From a checkpoint of a small sound classifier.
Model: 3.01M parameters, log mel input, norm batchnorm, activation leaky_relu, widths [192, 384, 768].
Training: nadamw at rate 0.0017, 16100 steps, batches of 128.
Data: trained on read English sentences (LibriTTS-R), 15625 training examples, 131.9 epochs.
Rows from block 6 of a small sound classifier, named by matrix and row number. Rows with one number belong to one channel. Each number is 128 + 24 x the weight over its row's rms, rounded and kept within 0 to 255. All counts start at 0. Numbers have three digits each. After the name is the row's rms in percent of the matrix's.
After each channel's rows are labels from the 100 clips, of 14976, where the channel reaches its highest value: "responds to" is what is common among them; "peak in band" is the frequency band that holds the peak. Only what is clearly more common there than usual is listed. The data: read English sentences (LibriTTS-R). In brackets: how many of the 100, against the usual share in percent.
# convs1: 3x3 conv, stride 2 (model.blocks.6.convs.1.weight, 192x192x3x3, each kernel summed), inputs 128-191
# convs2: expand pointwise conv (model.blocks.6.convs.2.weight, 768x192x1x1, transposed), outputs 128-191

convs1.83 111:121149121128186164140175107104135149142146141090156118166131158140138107116144067138135162147176114137155124139126136124166133111122145124120135190163115169153128111147125101177139122084134153
convs2.83 094:137116122117106142164076130143079117099112068105123166137135168153115113167120077117132123134126112144095155107090092081142116101135126089186116111082106119120079140075118154122096103128081090
responds to: voice: female (100 vs 52.2)
peak in band: 1000 to 2000 Hz (99 vs 12.5)

convs1.71 103:102096113141121124135146134145147144095102102140129136149137146131182159096128062178098128118115181108147111157133141155136109189127151128143187154135134141118131155160122109124155153069162142
convs2.71 097:143100152113102091111122116101112136096122116108126131098095118110138120175172123141105109078123108112127122084109097170123120131107117139115126111128116102088132142154090142111121135095141121
responds to: voice: male (100 vs 47.8)
peak in band: 2000 to 4000 Hz (70 vs 25)

convs1.7 088:103172163109131138153143143127137142116126150150099109122130135123129104169077033109118141153123132134128124106147120165109182142152127135143105122102130130142130155102154125142145147047121144
convs2.7 085:112128142106091106129135091123127123123109113117076141071103122131130097137147129091144100107122114133116141128099138133098132138125125116116123147114110117123120120077126136161099122105140084
responds to: voice: male (99 vs 47.8)
peak in band: 250 to 500 Hz (100 vs 12.5)

convs1.120 103:112158152163163161156156129103133161123154159120146095143137144144097108171134082118144164187124101137128099137153121145138170101131128179121112161135132130158113129135146070142149133080126152
convs2.120 102:105127086140104127152119105112087082103117137094093162108134127117128139177119102101144140128112108154091140111125114079114113115104139075146117104092103108125085118061140086127093105116088093
responds to: voice: female (100 vs 52.2)
peak in band: 4000 to 8000 Hz (97 vs 25)

convs1.75 054:132094132127126114115125151133109120107134166112161132160113083150101125154126119095141117156121122156051102141130125098165133090110124084129127143144143107130134102110134111104111113112085102
convs2.75 101:134148096136135131133142147120126103090103158113148130156126097133134127130126156127148124127129145136132132076146154108154118123140135116113130096144145107141113132151137110123161119075124104
responds to: voice: male (100 vs 47.8)
peak in band: 0 to 250 Hz (100 vs 12.5)

convs1.129 109:126125107130122110106141109127173148130140146110108127166174115152138176121138150126135129119125118137119148160145134118095101121119119107166154138103162110106153136131111142134134128162130122
convs2.129 109:106165122109097105077150103146118087152151164145093120136122123134121136145162154133102088156154141126092102183074113117123124110112161172147115130142093135104126151123147108112154138156083116
responds to: voice: male (93 vs 47.8)
peak in band: 4000 to 8000 Hz (70 vs 25)

convs1.122 096:131116140109115115153129159135139134116098120173101148136118112127152131118126040180138110110113173130112118158128120155118154183151142111128157153121149140114114134168160135100155154055146145
convs2.122 087:092099108087143146144090122099115140136095091093121132093156113134144118123164122109093168085124113138130130116111143145096161115107067127119122121110101091123125084118106125178112102094129128
responds to: voice: male (100 vs 47.8)
peak in band: 4000 to 8000 Hz (99 vs 25)

convs1.179 080:104114140130119159122161122117130149108102142156097120134142111120188114109082080160091141119123145114106111129123132169089108180139118133138146141090145146138136178152128114105153169087107118
convs2.179 104:100103143111094113140143077122124086105128147106103119087118124102146112145148123078090116112097121106083082099075137144129124085099159141118124145131106085120127129119112140122104059126089097
responds to: voice: male (100 vs 47.8)
peak in band: 500 to 1000 Hz (77 vs 12.5)

convs1.39 119:100156136175123133157136144105104172104119129138086114150161140133071102158093132111127130172109104140122094125137086136095161121143095190101112137100143113097093121134156086122156153124112140
convs2.39 106:102146094149114151149140111126085115103097135074098187107144130134138138140115124110156169123132117207116157118137096136102119117091122105112111108077114102127077110093159087146098106112116099
responds to: voice: female (94 vs 52.2)
peak in band: 4000 to 8000 Hz (94 vs 25)

convs1.68 098:114130105163124133154140135091106153119086132126102118148145158140088107104105138102110130137143092118156103105111065117107119122123114172098089132116139131093053107102152111161136134138119152
convs2.68 103:120152104120105145121122126136041137103105127050093175127140164112123124157121131133137152123132091131148150125135085149123116134136108127148113069100090089131037143103144105120124133107135123
responds to: voice: female (100 vs 52.2)
peak in band: 2000 to 4000 Hz (78 vs 25)

convs1.152 140:127124110131135140109116115127124110179150114082167136126097147134104105126161151106142143143118096139156125117094148086155110087123137120098115131147090117143127084115112182109117094165129111
convs2.152 084:095095116108114142117104122133115130104109103093136102126120119104149118137171107116147119108105100075087122119064125155150115134114102087136115077103141109075088138090108125073107117116086090
responds to: voice: female (100 vs 52.2)
peak in band: 500 to 1000 Hz (100 vs 12.5)