python train.py --model="sound classifier" --dataset="read English sentences (LibriTTS-R)" --train_examples=15625 --gain_aug_db=6 --n_mels=64 --hop_length=640 --input="log_mel" --spec_augment=false --win_length=400 --targets=["voice"] --num_classes=2 --arch="resnet_bottleneck" --norm="batchnorm" --activation="leaky_relu" --depths=[3, 3, 3] --kernel_size=3 --stem="deep" --avg_pool_shortcut=false --widths=[192, 384, 768] --mixing="cutmix" --loss="binary_cross_entropy" --init="xavier_uniform" --residual_init="scaled_by_depth" --optimizer="nadamw" --lr=0.0017 --beta1=0.8 --beta2=0.95 --eps=1e-06 --steps=16100 --batch_size=128 --epochs=131.9 --lr_schedule="cosine" --final_lr_fraction=0.01 --warmup_steps=3220 --weight_decay=0.3
Rows from block 4 of a small sound classifier, named by matrix and row number. Rows with one number belong to one channel. Each number is 128 + 32 x the weight over its row's rms, rounded and kept within 0 to 255. All counts start at 0.
After each channel's rows are labels from the 100 clips, of 14976, where the channel reaches its highest value: "strongest on" is what is common among them. Only what is clearly more common there than usual is listed. The data: read English sentences (LibriTTS-R). In brackets: how many of the 100, against the usual share in percent.
# convs1: 3x3 conv (model.blocks.4.convs.1.weight, 96x96x3x3, each kernel summed), inputs 0-95
# convs2: expand pointwise conv (model.blocks.4.convs.2.weight, 384x96x1x1, transposed), outputs 0-191

convs1.73 [163  68 136 128 106 177 119  71 159  91 114 156 127  77 144 156 141 175  59 108  57  66 143 150 119 153 112 162 115 149 173 118 108 167  77 102 133 130 153 108 103  88 160  96 162 101 127 142 157 130 108  64 182  55 170 157 128 121 121 123 114 105 123 166  77  99 153 113 118 115 115 112 103  87 134 159 202 125 113 149 131 113 168 108 136 128 147 156 100 129 124 184 181 147  84 146]
convs2.73 [ 98 168 112 102 128 115  85  98 201 112 146 105 157 136 128  52 116  95  59 102 134 114 178 145 100 104 139  84 212 142  72 136 127 158 122 131 102 112  94 121 141 112 173  85  97 107 152  73 152 110 126 122  92 135 122 155 159  94 154 155 156 113  96 187  75 105 126 165  77 117  78 152  72 102 150  68 117 133 208  82  83 106 136 124 158 144  96  70  68 151  87 115  79 111 132 126 146 117 170  74  85 174 117 122 125  69 146 132 134  91  64 121 156 105 131 129  93 148 114 207  96 158  63  99 195 139 101 168 109  86 175 128  96 109  79 163 144 112 129  89 108 126 140 112  52 141 137 208 142 158 128 102 157 143 123  78 131 179 146  97  83 132 107 105 107 164 101 162 139 122 105 113 107 136 127 133  87  88 110 120 125 140 141 126 144 111 130 151 124 150 167 149]
strongest on: voice: female (83 vs 52.2)

convs1.93 [104 132 179 107 167 119 172 130 163  90 119 214 138 146 130 126  47 148 121 186  98 155 169  95 122  92 123  94  90 110 171 140 104 143 121 152 111 136 122 132 144  82 127  78 185  95 153 164 142 166 102 167  57 141 141 120 115 129  91  93  99 160 113 124  99 168 167 135  83 104 133 105  62  87 111 161  97 136 125 126 167 124 100 103 164 122  80 151  78 157 177 123 119  93 176 145]
convs2.93 [161 125 153 151 115 110 122 155 147  84 149 178 130 163 108 156 107 115 137 140  91 149 140 139 177 153 145  84 128 121 195 151 115 126 150 159 133 151 164 158  85 120 142 160  89 131  88 115 150 156 144 177 164 113 130 114 144 136 138  72 188 185 134  94 100 109 113  99  54  88  46 141 135 102 142 134 109 118 141 126 120  91 165 155  83 154  91 125 151 140 191 127 147 158 111 113 111 102 136 117 197  70 113 116 134 160  74 169 135 128 114 146  87 194 152 173 155 130 138 169 165 137 136 179 133 201  90 122 195  86 104 143 103 143  99 130 163 155 178 117 192 147 123 135 116  89 102 168 103 141  97 127 176  60 198 129 123 152 157 178 107 161 118 164 143 137  99 111 154 121 171 111 140 141  92 124  96 170 152 113 106 154 140 143 159 150  98  99  88 153  60 139]
strongest on: voice: male (99 vs 47.8)

convs1.83 [127  86  61 135 155 168 105  92  77 101 154 119 154 107 100 106  96  98 119 144  88 115  89 137 132 170 110 148 117 140 179  83  82 145 145 124 120  86 140  80 125 113 136 100 136 115 181 132 156  45 108 121 168 105 167  92 120  87 110 146  79  98  82 179 138 129  43 108  90 137 135  90  97 123 109  55 142 137 118 114 170 128 117  69  56  88 129 108  99 156 112 122 139 149 132  98]
convs2.83 [118 158 150 194 123 119 113 163  86 128 185 171 135 118 100 168 120 126  93 117  97 112 149 181  72 122 156 114 117 142 177 109 119 179 120 117 123 132 108  96 117 116 175 178  62  84 178 137 141 190 104 128 154  98 161 126 161 133 127 121 119 143 134 151 107 139 156 116 123  98 162 153 145 109 144 115 154  93 144 124 153 137 105 176 165  50  87 145  88 106 129 146 114 163 152 156  89 110 146 101  94 139 124 108 192 124  95 174 128  83 158  82 129 171 149 161 119 226 154 121  82 177 108 129 140 169  58 143 132  78 173 197 182 136 102 114 139 118  78 161 121 147 143 108  93 104 179 127  99 146 109  75 150  79 158 139 144 109 126 147  63 145 143 105 147 155 106 122 123 121 141 126  75 149 141 148 141 129 115 114 105 138 148 128  88 155 122 134 123 133 170 111]
strongest on: voice: male (97 vs 47.8)

convs1.6 [127 168 151 179 156 120 137 163 124 155 166 121 109 159  96  40 167 148 192 168 124 100 159 139 170 133 145  98 171 116  96 175 177 107 140 143 133 130  97 141 142 177 181 137  96 132 190 139  91 142 120 195 103 167  86 172 105 144 172  94 183  76  82 124 119 110 164 133 159  80 164 107 138 170  98 153 115 140 132  95 145 124  90  87 143 125 135 179 126 132 116 144 124  79 173 146]
convs2.6 [109  81 112  81 156 118 103 138  55 135 184  85 150 179 121 113 179  98 153  56 160 109 141  54  81 181 152 111 146  90 157 110 174 121 108 108  89 143  87 153 117 134 104 140 139  77  95 119  87 161  74 161 227  97 123  76 165  89  81 191 120 133 106  59 138  93 127  99  92 150 133  54 122 173  99  66  86 162 112 137 109 146 150 132 114 129  81 153 103  85 152 169  72  85  87 113  79 146 141 126 170 167 134 166 119 187 119  79 125 145 119 145  86 140 117  87 136  52 133 109  38 159 102 116 140 146  88 120 124  68 102  98 123 102 124 152 161 104 145 123 118 125 118  65  88 113  83 159 134 122 111 123 128 162 132  73 200 166 136 107 101 116 160 168  88 124 161 129  93 130  94 112 107 136  89 143 103 135 102 116 103 100  70  63 131  82 106 139 105 104 106 206]
strongest on: voice: female (93 vs 52.2)

convs1.88 [106 129  69 168 144 137 122 143  40 128 181 126 116 119 136  55 121 123 170 141 144 166 178 157 172 139 138  76 116  87 115 121 132  98 135 147 131 126  72 144  99 179 129 135 102 151 167 112 120 142 110 162 125 140 126 146 118 113 131 108 152  57  82 112 132 158 137 167 100  77 153 110 134 156 138 122  94 152  58  81 115 145 104  77 157  74  73 119  89 165 147 120  87  43 146 114]
convs2.88 [137  89 142  93 181  71 112 124 103 165  98 117  87 182  97 114 120 101 124 123 130 115 102 105 123 189 129 168 163 107 134 109 107  95 159  89 143 149 124  78 121 130 117 128 137 145 105 166  88 154 109 142 204 118  95  92 103  92 154 189 128 157 112  84 135  87 168 155 132 145 106  91 120 174  84  97 159 139 103 196 103 173 154 136 110 131 104 106 108 175 110 208  78 104  92 116 104 140 193 101 158 165 107 154 152 102 128  92 167 133 106 111  85 143 122 127 148  72 175 129 199  81 108 182 118 113  83 118 133 125 104  67  93 125 139  85 125 177 132 150 100 144 150 128 157 141 112 190  78 143 152 126 122 136 150  87 155 152 206  20 154 112 137 169 131  80 123 104 116 116 111 102 137 171  92 110 141 143 147 122 117 131 114  85 151 140 109 162  76  93  97 184]
strongest on: voice: female (97 vs 52.2)

convs1.51 [161 130 143 139 116  86 116 158 123  50 149 102  99  92  96 101 122 149 105 117  80 125 170 141 110 158 103 125  90 112  62 102 131 134  68 169  92 137  92 122  85 150  95 150  90 105 141  92 132  93  91  84 152 101 128 147 137 140 126 180 123 159 136  92  82  98  94 164 149  79 114 133 111 113  66 144 158 117  70  77  87 145 159  95 100 148  87  75  98 168 101 155 186  99 119  64]
convs2.51 [158 124 153  94 145  74 170 128 167 125  98 113 128 178 147  85 119  98 198 116 147 115 140 106 124  60 131 117 156  82  50 110 142 146 138 116 103 136 152  99 147 108  73 116 153 130 122 107 122 120 163 170 107  99 103 113 152  89 121 153  59 104  73  87 166 126 126 178 142 157 166  79 117 147 133 133 127 148 142 193 134 211 107 109 132 131 125 121 179 118 113 151  88 130  87 120 126 136 150  99 114 150 143 199 129  92 160  62 177 223  58 134 139  93 141  63 120  77 177 166 182  81 112  98  88 120 141  55 139 137 141  57  54 118 148  74 142 126 147 111 147 124 150 154 123 125 119 156 168 136 129 124 142 189 104  60 127 128 151  93 191 129 109 122 127  94 143 135 109 163  87 131 196  92 105 176 154 159 144 134 128 164 113  77 212  94 133 151 138 168 137 145]
strongest on: voice: female (99 vs 52.2)

convs1.44 [ 54 106 124 103 213 106 130 137  71 117  99 121 128 136 164  94  86 102 117 114 121 130 100  98 168  97  99  57 108 157 196 109 131 141  65 122 146  99 144  81 119 118 119 119 108  73 114 140 115 129 139 145 104 142 110 146  99 101 128  84  75 162 128  80  94 111 138 110  65 105  75 132 110  93 100 109 101  78 164 164 116 160  87  92 113 104  83  98 111 128 136  81 105  85 171  85]
convs2.44 [155 107  99 169 146  67 156 127 120 169 224 122 102 139 152  97 193  84 144 122 163 162 161 136 177 121 169 159 113 143 162 103 116 156 210  75  86 138 124 123 173 147 111  94 181  74 133 140  96 128  95 110 160  68 113  81 133 144 122 161 159 127 125  98 192 160 100 157 115 205 145 164 204 158  87 150 164 114 153 136  95 111 153  90 145  97 136 130 114 155 144 198 153 138 108 144  98  98 130 100  74 111  76 115 186 110 175  94 160  83 173  56 115 137  96 154 143 122 164 137 154  95 137 135 143 155  85 125 145  71 133 200 105 172  94  74 184 111 119 177  98  98 187  62 149  96 118 122 145 112  82 120 137 129 190 171 188  94 154 161 108 213 178 118 173 136  99 105 122 138 135  98 170  97  97 154 154 206 123 135 127 161 123 143 135 125 156 121 159 116 128 161]
strongest on: voice: male (99 vs 47.8)

convs1.63 [103 156 123 123  95 113 126 180  93 159 105 119 139 125 111 124 144  72 144 185 145  90  77  78  94 119  86 147 146 114 114 153  99 133 117 114 124 138  75  80 106  62 119  71 146  73 111 120  96 126 118 172  84 176  92 109  98 150  96 133  64 143  88 115  79 108 122  75  81 117 118 120  79  45  96  62  98 169 133 130  84 152 156 162 126 114 143  93 103  95  92 140 113 144 117 114]
convs2.63 [116 186 143 120 151 131 117 144 163 128 133 111 121 148 140 126 123 163 145 104 171  77 111  83 154 111  74 101 147 124 158 154 128 165 111 170  58 150 135 190 103  73 110 124 158  70  97 125  64 123  86 206 103 141 102  91 110 111 152 126  41 131  35 143 169 115 108 128 186 139  37 100  90  96 142 138 128  75 120 136 120 143 165 192 152 180 167 102 132  72 129 103 125  84 164 101  84 109 139 123 110  83 129 106 129 140 134 177 123 139 136 105 109  91 100 117 169 149 174 137 127 138 114  97  79 112 179  66 157  69 114  86 123 120 134  90 129 128 188 117 165 141 105 169 144  78 133 148 143 191 133  92 183 138 162 114 163 132 135 145 115 105 132 168 136 156 137  60 125 114 125 150 140 150  34 174 142 163 130 108 133 129 195 157 167 115 137 149 135 214 108 131]
strongest on: voice: female (86 vs 52.2)

convs1.56 [104 135 155 165 196  73 134 113 149 158  71 122 170 159 146 145 160 154 136 130 133  63 121  96  90  87  78  98 137 181 215  87 158 133 153  99 140 135 153 152 115 136 164  96 140 162  95 124 151 164 190 154 116 127 140 173 109 142 176 104 102  90  77 119 129  80 189 124 106 190  65 122 164 130 172 150 131 147 160 161 119 115 105 159 147 146 167 141 158 125  91 112 133 155 109 126]
convs2.56 [112 121  89 121 135 165 140  74 117 133 151  77 130 156  94 143 125 163 150 145 113 122 163 193 105 110 124 168 126 127  69  93 147 133  93 132 124  70 124 146 139 195 151 119 157 107 150  82 102 102 120 116 112  74 195 126 176 120 140 155 164  83 113  90 132 127  74 155  78 133  93 168  98 100 112 114 150 150 128 158 120 130 142 155 100 219 125 130 158 123 116 103 142 113 100 149 126 147 138 128 148 127 104 104 146 130  96 116  98 120  96 141  81 133 106 131 108 129 136 166  71  98 117 132 176 164  63 137 136  94 123 137 111  97  49 147  96 108  97 138 101 114 168 121 109  88 133 183 126 126 148 102  87 165 137 100 154 166 121 104  87 123 100 107 106 120  74 112  97 138 113 164 121 129 131 133  73  93 161 126 113  71 159 129 102 127 180 124  95 132 163 131]
strongest on: voice: female (100 vs 52.2)

convs1.33 [126 135  67 131  74 160 126 135  86  57 120 133 157 114 156 143 117 116  80  67 111  99 148  95 136 133 107 130  89 111 133 120  73 132  77 141 156 124 108  56  98  76  63 114 148 136  79 125 125  52 109 109 105 119 166  91 125 124  52 131 105 157 138 133  96 120  82  84 102 114 119  92 134 127 120 105 123 122 100 119 146 161 151  90  53 110  66  54 124 159 127 110 153 119 109 113]
convs2.33 [169  92 143 126 121 165  76 136 124  62 152 139 136 149 156 134 153  96 115  82 197 153 137 112 113 136 117  89 168 184 139 129 104 111  68 171 120 132 159 155 122  59  82 138 133 191 144 100 126 106 142 157 113 143 109 114 154 135 126  86  83 112  91 104 163 161 102 149 182 143 150 137 151 115 147 152 117  59 157  80 128 104 130 112 191 112 169  97  74 139 126 131 164 171 203 121 189 131 164 165  82  94 115  82  98 106 163  71 167  92 114  58  81 108  65 114 104 113 101 130 103 115 124  98 149  66 161 142 137 127 122  69 143 141 142 130 138  97  94 126  93  69 132 156  83 109 156 146 165 165 110 119 151 148 139 111 162 122 168 137 144 118 117 144 104 161 172 133 135  96 107  84 137  95 122 168 201 161 155 129 185 130 135 147 125 112 119 169 123 119 135  97]
strongest on: voice: male (97 vs 47.8)

convs1.70 [116 151 126 145 107 129 159 162 135 112  98 164 114 120 164 158 165 158 134 154 114  94 137  71 136  97 112 182  78 127 149 184 105 125 114 142 179 117 167 150 206 117  94  89 167 150  52 179 178  96 102 165  82 156 140 126 129 166 115 155 153 131  75 121  98 128  65 100  96 129 155 121 148 102 142 146 127 135 203 187 146 177 141 161 106 121 123  60 107 158 132 138 166 165 126  99]
convs2.70 [ 72  74  71 139  93  90 113 134 101 121 131 108 139 139  95 131 118 136 117  88 127 159 152 107 180 104 117 120 109  68 121 159 156 133 147 181  78 148 202 165 165 134 121 104 168  71  89  84 171  92  70 121 133 159 107  80 154 135  94  81 105 106 110  83 163 155  81 145 158 151 134 129 139 129  65 153 147 112 107  55  85  91 145 107 169 141 212 128  93 128 152 118 146 206 191  26 131  75 116 117  83 151  80  79 128 161 162 163 122  92 134  92  87 104  84 130 103 141 110 135 109 170 135 122 152  92 197 119 164 153 106 118 119 148  98  99 152  66 113 134 124  95 169 134 140  73  56 124 128 134  82  91 123 121 150 103 149 116 108 137  60 117 119  76 103 106 151 150 107  92 118 112 115  59 109 145 198 128 152  87 172 112  98 172 104  74 107  98 169  84 111 121]
strongest on: voice: male (84 vs 47.8)

convs1.77 [107 120  95 187 134 118 117  89 113  97 143  77 143 115 152 114 159  78 163 108 133  84  84 102 160 124 115 123  82  45 133 150 123 132 153 122 180  58  91 109 145 135 128  62 130 171  97 109 151  62 170 163 126 138 151 153 108 154 106 162 134  88  94 120 110  97  81 111 105 166 170 141 109 141 152  97  91 163 147 128 146 163 143 106  37  90 116  85 189 114  96  97  98 112 120 131]
convs2.77 [178 130  82 148 110 200 100 158 110 117 123 175  90 141  97 119 159 117 115  99 112 108 144 121 101 122 213 139 139 156 151 121 170 147 102 139 109 181 107 174  59 123 159 132 120 152 123 123  75 147 118 204 117 121 147 108 139 102 117  64  76 128 190 158 139  96 132 116 156 133 146 104  69  94 128 110 160 108 115  95 172  94 112 174 138  98 165 133 105  89 157 104 152 108 185  96 182 109 129 236 129  97 146  47 132 158 130 134  96 104 101  92 100 108  89 127  67 121  67 185  95 116 106  63  89 157 135 158 144 138  80 138 139 174 155 169 159 135 112 157 107 171 109 155 134 118 178  76 111 128 137 116 123 136 160 140  86 128 102 156  94  92  99 117 164 104 131 105 136  98 155 115  71 113 210 142 160 159 154  69 143 169 143 152  73  90  95 124 201 139  75  84]
strongest on: voice: female (88 vs 52.2)

convs1.45 [153 130 137 116 119  94 127 185 148  46 158 103 106 124 121 126 116 183 108  72 101 148 181 156 114 133  93 132  80 135  96  63 137 146 117 196 156 176 104 106  86 112 105 156 111 169 136  43 133 138  96  91 135 123 156 130 127  95 100 182  75 169 144  85 125 105 140 121 128 111 128  91 117 123  85 143 154 110  78  81 120 173 131 123 158 159  95 129  99 186 107 150 196 106 117 105]
convs2.45 [133  56 182 149 116 106  94 109 112 158 109  94 114 147 122  75 150  91 145  51 165 141 132 101 114 142 186 108 152 111 116 100 142 132 181 115 118 103  68 123  95 171  83  61 147 146 123  84 138 128 203 123 167 104 100 123 161  93 148 158 120 122 119 122 107 137 149 123 134 114 158  73 165 184  97 172 154 125 102 170 109 132 152  88 132 158 101 134 170 105 134  96  66 132  30 159 126 134 129 114 153 108 130 159  66 121 125 117 107 189 101 149 190 149 102  39 105  82 152 126 148 111  96 147 105 110  90  37 164 139 170  49  78 121 133 102 114  95 130  69 138 101 129 140 164 119  94 168 149 127 116 110 136 131 123  94 138 107 128 102 243 118 163 135  42  65 135 134 107 102 168 134 232 128 104 127 132 164 140 132  96 137 124 108 177 115  71 121  73 139 106 158]
strongest on: voice: female (99 vs 52.2)

convs1.28 [116 150  87 109 158 167 139 124 148 179 114 135 149 124 132 160 106 111 125 139 131 174 113 168 128  98 155 135 172 164 151 144  70 110 142  86 117 172 128 153 126  98 168 148 139  65 146 143 133 183  82 133 147 164  83 127 139 171 177  76 137 144 163 182 135 166 189 180 148 102 119 110 175  59 112 121 135 130 139 147 117  73 150 119 182 166 176 213  85  94 153 143 111 112 123 176]
convs2.28 [129 146 111 158  88 133  43 118 187 130 115 131  80 156 142 103  73  86  49  24 122  84 128  90  96  86 100  78 121 116 119 187 144 116 129 153 111 122 105 128 143 115 123 129  92  92 116  87 134 119 107  89 182 212 133 177 122  93  79 135 164 106 127 193  78  76 126 105 122  65 173 111 110 162 145  75  82 174 118 124  37 101  77 109 134 115 106 133 135 118  70  85 106 147  86  97 105  92 150 134  91 106 104 114 125  58  70 104 133  82 142 112  97 110 174 151 160 146  90 116  96 129 123 130 161 143  88  92  84 143  63 129  95 155 110 165  92  75  98 153  74 166 160  97  80 107 131 127 105 127  91 112 145  49 104 143 137 181 134 106 116 110 141 114  93  94  98 184  95  34  85 104 129 165  69  92 110  90  92  57  74 128 108 108  84 160  85 193 127 109 116 158]
strongest on: voice: female (94 vs 52.2)

convs1.89 [115  85 107 108  83 171 167  98 108  61 101 149 106 127 122 129 136 157  39  68 102  91 177 107 116 155 133 159 108 147 172 176 107 140  75 121 100  96 174 103  94 124 107 132 185  66 104 151 122 102  67  72 116  74 148 114 133 127 111 130 144 164 172 167 104 145 134 147 108  87 132  89 166 122 184 146 160 124  92 137 132  92 136 129 110  92 109 111  65 173 149 141 132 165 119 146]
convs2.89 [133 166 121 146 122 104 132 142 209  57 101 156 147 112 195  84 139 130 100 124 139 164 151 125 113 132 111  76 228 159 104 148 122 156 108 168 156 156 169 123  81  90 139 121  95 105 162 105 161 118  99 109  72 163 106 154 131  76 120 147 125 160 109 167 120  93 165 152 125 106  77 213  86  88 192 151 110 143 222 101 144 131 115 118 204 152 141 116  95 157  85 139  85 111 145 116 178 121 159 129  97 137 140 113 146 107  81 115 205 135  68 105 151 130 144 164 129 129  87 169 135  87 153  76 216 129 123 174 121  77 144 100 104 122 167 150 189 129 172 108 122 135 134 130  63 162 143 157 169 138 142 102 109  70 125  91 110 180 147  85 128 142  89 119 100 154 110 154 128 140 124 145 140 118 118 158 114 164 149 115 173 196  78 142 143 101 158 206 108 165 164 104]
strongest on: voice: male (99 vs 47.8)

convs1.42 [144 145 134 137 109 135 110 113 103 139 146  76  86 150  74  27 151 121 189 134 119  92 115 129 107 159 145 110 183  71  62 142 152 143 182 103  77 131 122 152 139 157 134 106 118 157 187 120 134 126  92 179 131 173  63 108 126 112 140  91 153  71 100 154 156 121 136 114 104 102 149  73 131 126  82 106 120 172 140 109  82  72 104 101 113  71 120 164 120  81  97 109 115 135  94 141]
convs2.42 [ 84 135 143  93 171 164 131 162 146 111 176 123 172 135 118 101 155 136 153 139 129 136 169  62 112 157 120 129  81  59 121 154 161 142  91 221 162 135 124 168 163  96 124 154 102 108  50 120  95 129 118 157 138  87 170 119 171 125  62 134 149 187  94 146 101 133 147 146 102  97 118 158  99 138 104  77 102 133 105  93 108 110 152 121  82 135  94 104  70 116 213 139 124 134 135 115  94  61 151 145 147 181 106 133 161 157 124 101 133 136  87 135  83 119 112 165 145 114 150 106 122 168 107 140  99 129 132 103 147 121 131 182 148 105 161 120 178 126 149 152 110  79 142 130 118 141  95 156 145 166 113  77 134 135 124  67 173 148 135  58  92 146 118 161 157 129 169 168  52 110  88  91  70 144 107 168 128 128 142 143 122  51 106 176 132 144 121 110 131 102 110 169]
strongest on: voice: female (97 vs 52.2)

convs1.52 [155 132 110  93 175  99 106 157 134  94 153  73 133 127 120 111 110 158 128  85 105 152 154 163 135 135 114 113 111 149 116  25 133 141 147 170 159 171 119 105  89 133 159 193  76 132 166  41 128 157 108  92 134 119 106 160 145 104 150 131  43 167 186  99 151 112 147 140 136 118 120  86 139  83  76 127 167  98  87  80  62 149 135 122 165 160 115 160  99 132 130 148 156 102 118 131]
convs2.52 [135  91 168 152 128 134  79  84 123 189  90  98  92  97 136  74 161 129 114  51 148  98 118 110 115  91 133 130 136 116  87 124 148 124 169 129 141 106  74 136  84 182 110  96 130 122 125  87 131 117 183 154 168 115 133 135 151  64 139 147 150  95 125 144  95 153 156 130 169  79 186  79 125 187 111 157 191 143 102 196  88 132 132 114 125 163 107 131 198  93  83 105  88 104  58 135 132 122  87 129 130  56 155 138 105 108  80 123 122 163  84 156 194 146 137  71 134  91 133 114 155 115 116 160  94 109 115  86 119 167 151  86  53  87 115 115 134  99 115 108  97  81 121 154 155  92 112 124 152 126 129  94 126 125 136 107 128  77  73  82 193  83 110 128  52  79 120 152  92  86 172 157 214 155  91 145 137 151 157 113  77  81 136  80 163 163  88 127  96 117 124 141]
strongest on: voice: female (99 vs 52.2)

convs1.61 [ 83 134 109 173 160 101 109 102 111  82 151  91 152 103 109 124 118  61 203 126 135 165  77 144 113 145 149 168  80 106 194 127  77 126 183  82 124  89 113 107 105 150 136 104 143 106 184  93 117  78 142 199 151 145 148 128 114 148 110 122  93 113  92 125  94 141  84 102 128 139 134 131 134 103 195  77  87 171 130 116 153 146 120 143  83 134 110  58 131 134 145 143  74 153 117  66]
convs2.61 [127 150  92 181 153 109 134 160  93 124 139 127 119 127 112 140 170 118  93  97 111 110 132  90 170 126 130 149 120  87 139 141 139 156 127  94 159 170 125 113 118 127 149 135 132  88 145 186 112 133 100 182 132 116 104  93 126  96 108 113 138 112 178 107 128 126 119 148 152 166 181 121 113 130 129 123 172 154  82 157 157 140 138 231 161 101 163 167 127 105  91 131 109 110 189  88  82 105 112 152 102  82 189  29 136 168 118 146 106  95  91 106 114 121 173 154 158 153  89 153 118 180  72 157 124 139 116 140  95 159 124 126 123 126 106 121 154 167 133 166 125 178 129 129 155  52 144 131  65 115 204 102 107 109 190  89 112  79 111 154  85 112 147 109  92 112 150 144 128 133 191 168  66 137 176  95 177 162 125 108 110 168 103 135 168 103 125 111 133 137 107  73]
strongest on: voice: male (97 vs 47.8)

convs1.17 [131  79 162 138 126 150  74  79 181 146 148 154 114  71 216 150 142  97  82 156  92  89  82 150 113 104 139 117 152 108 156 125 128  71  80 110 139  96 108  97 151 153 131  72 100 115  77 192 164 137  92  86 172  65  94 118 102 115 134  90 179  88  79 127  89 112 158 113 121  87 128 128 109 155 151 175 135 115 109 147 148 134 133  97 159 136 116 160 108 119 145 119 133  67  82 140]
convs2.17 [133 144  91  97 104 128  58 102 158 138 129  85 118 132 182  88 101 179  27  59 136  87 152 106 140  80 144 137 131 108 113 185 187 151 120 125 129 150 100 118 129 139 174 126  92  81 139 100 157 103  99 158 132 173 108 147 110  97 160  98 187  84 100 155  85 108 110 115 111 109 136 130 128  55 158  93  84 169 119 140  96 135  95 150 112 100 111  80 129 153 130 111  68 118 130 113  88 133 137 114  76  90 128 106 132 124 110 123 133  96 151  94 113 109 137 101 104 117 112 122 131 153 139 118 164 101  96 161  58 160  98 158  94 170  82 251 110 142  91 147  74 138 148 102 105  94 165 125  70  91 158 110 149 124  97 147 141 216 123 124  76 142 128  68 154 115 152 151 125  90  77  94 118  70  75  82 143 143 105 108 123 122 152 115 133 155 101 159 147 128 111 112]
strongest on: voice: female (95 vs 52.2)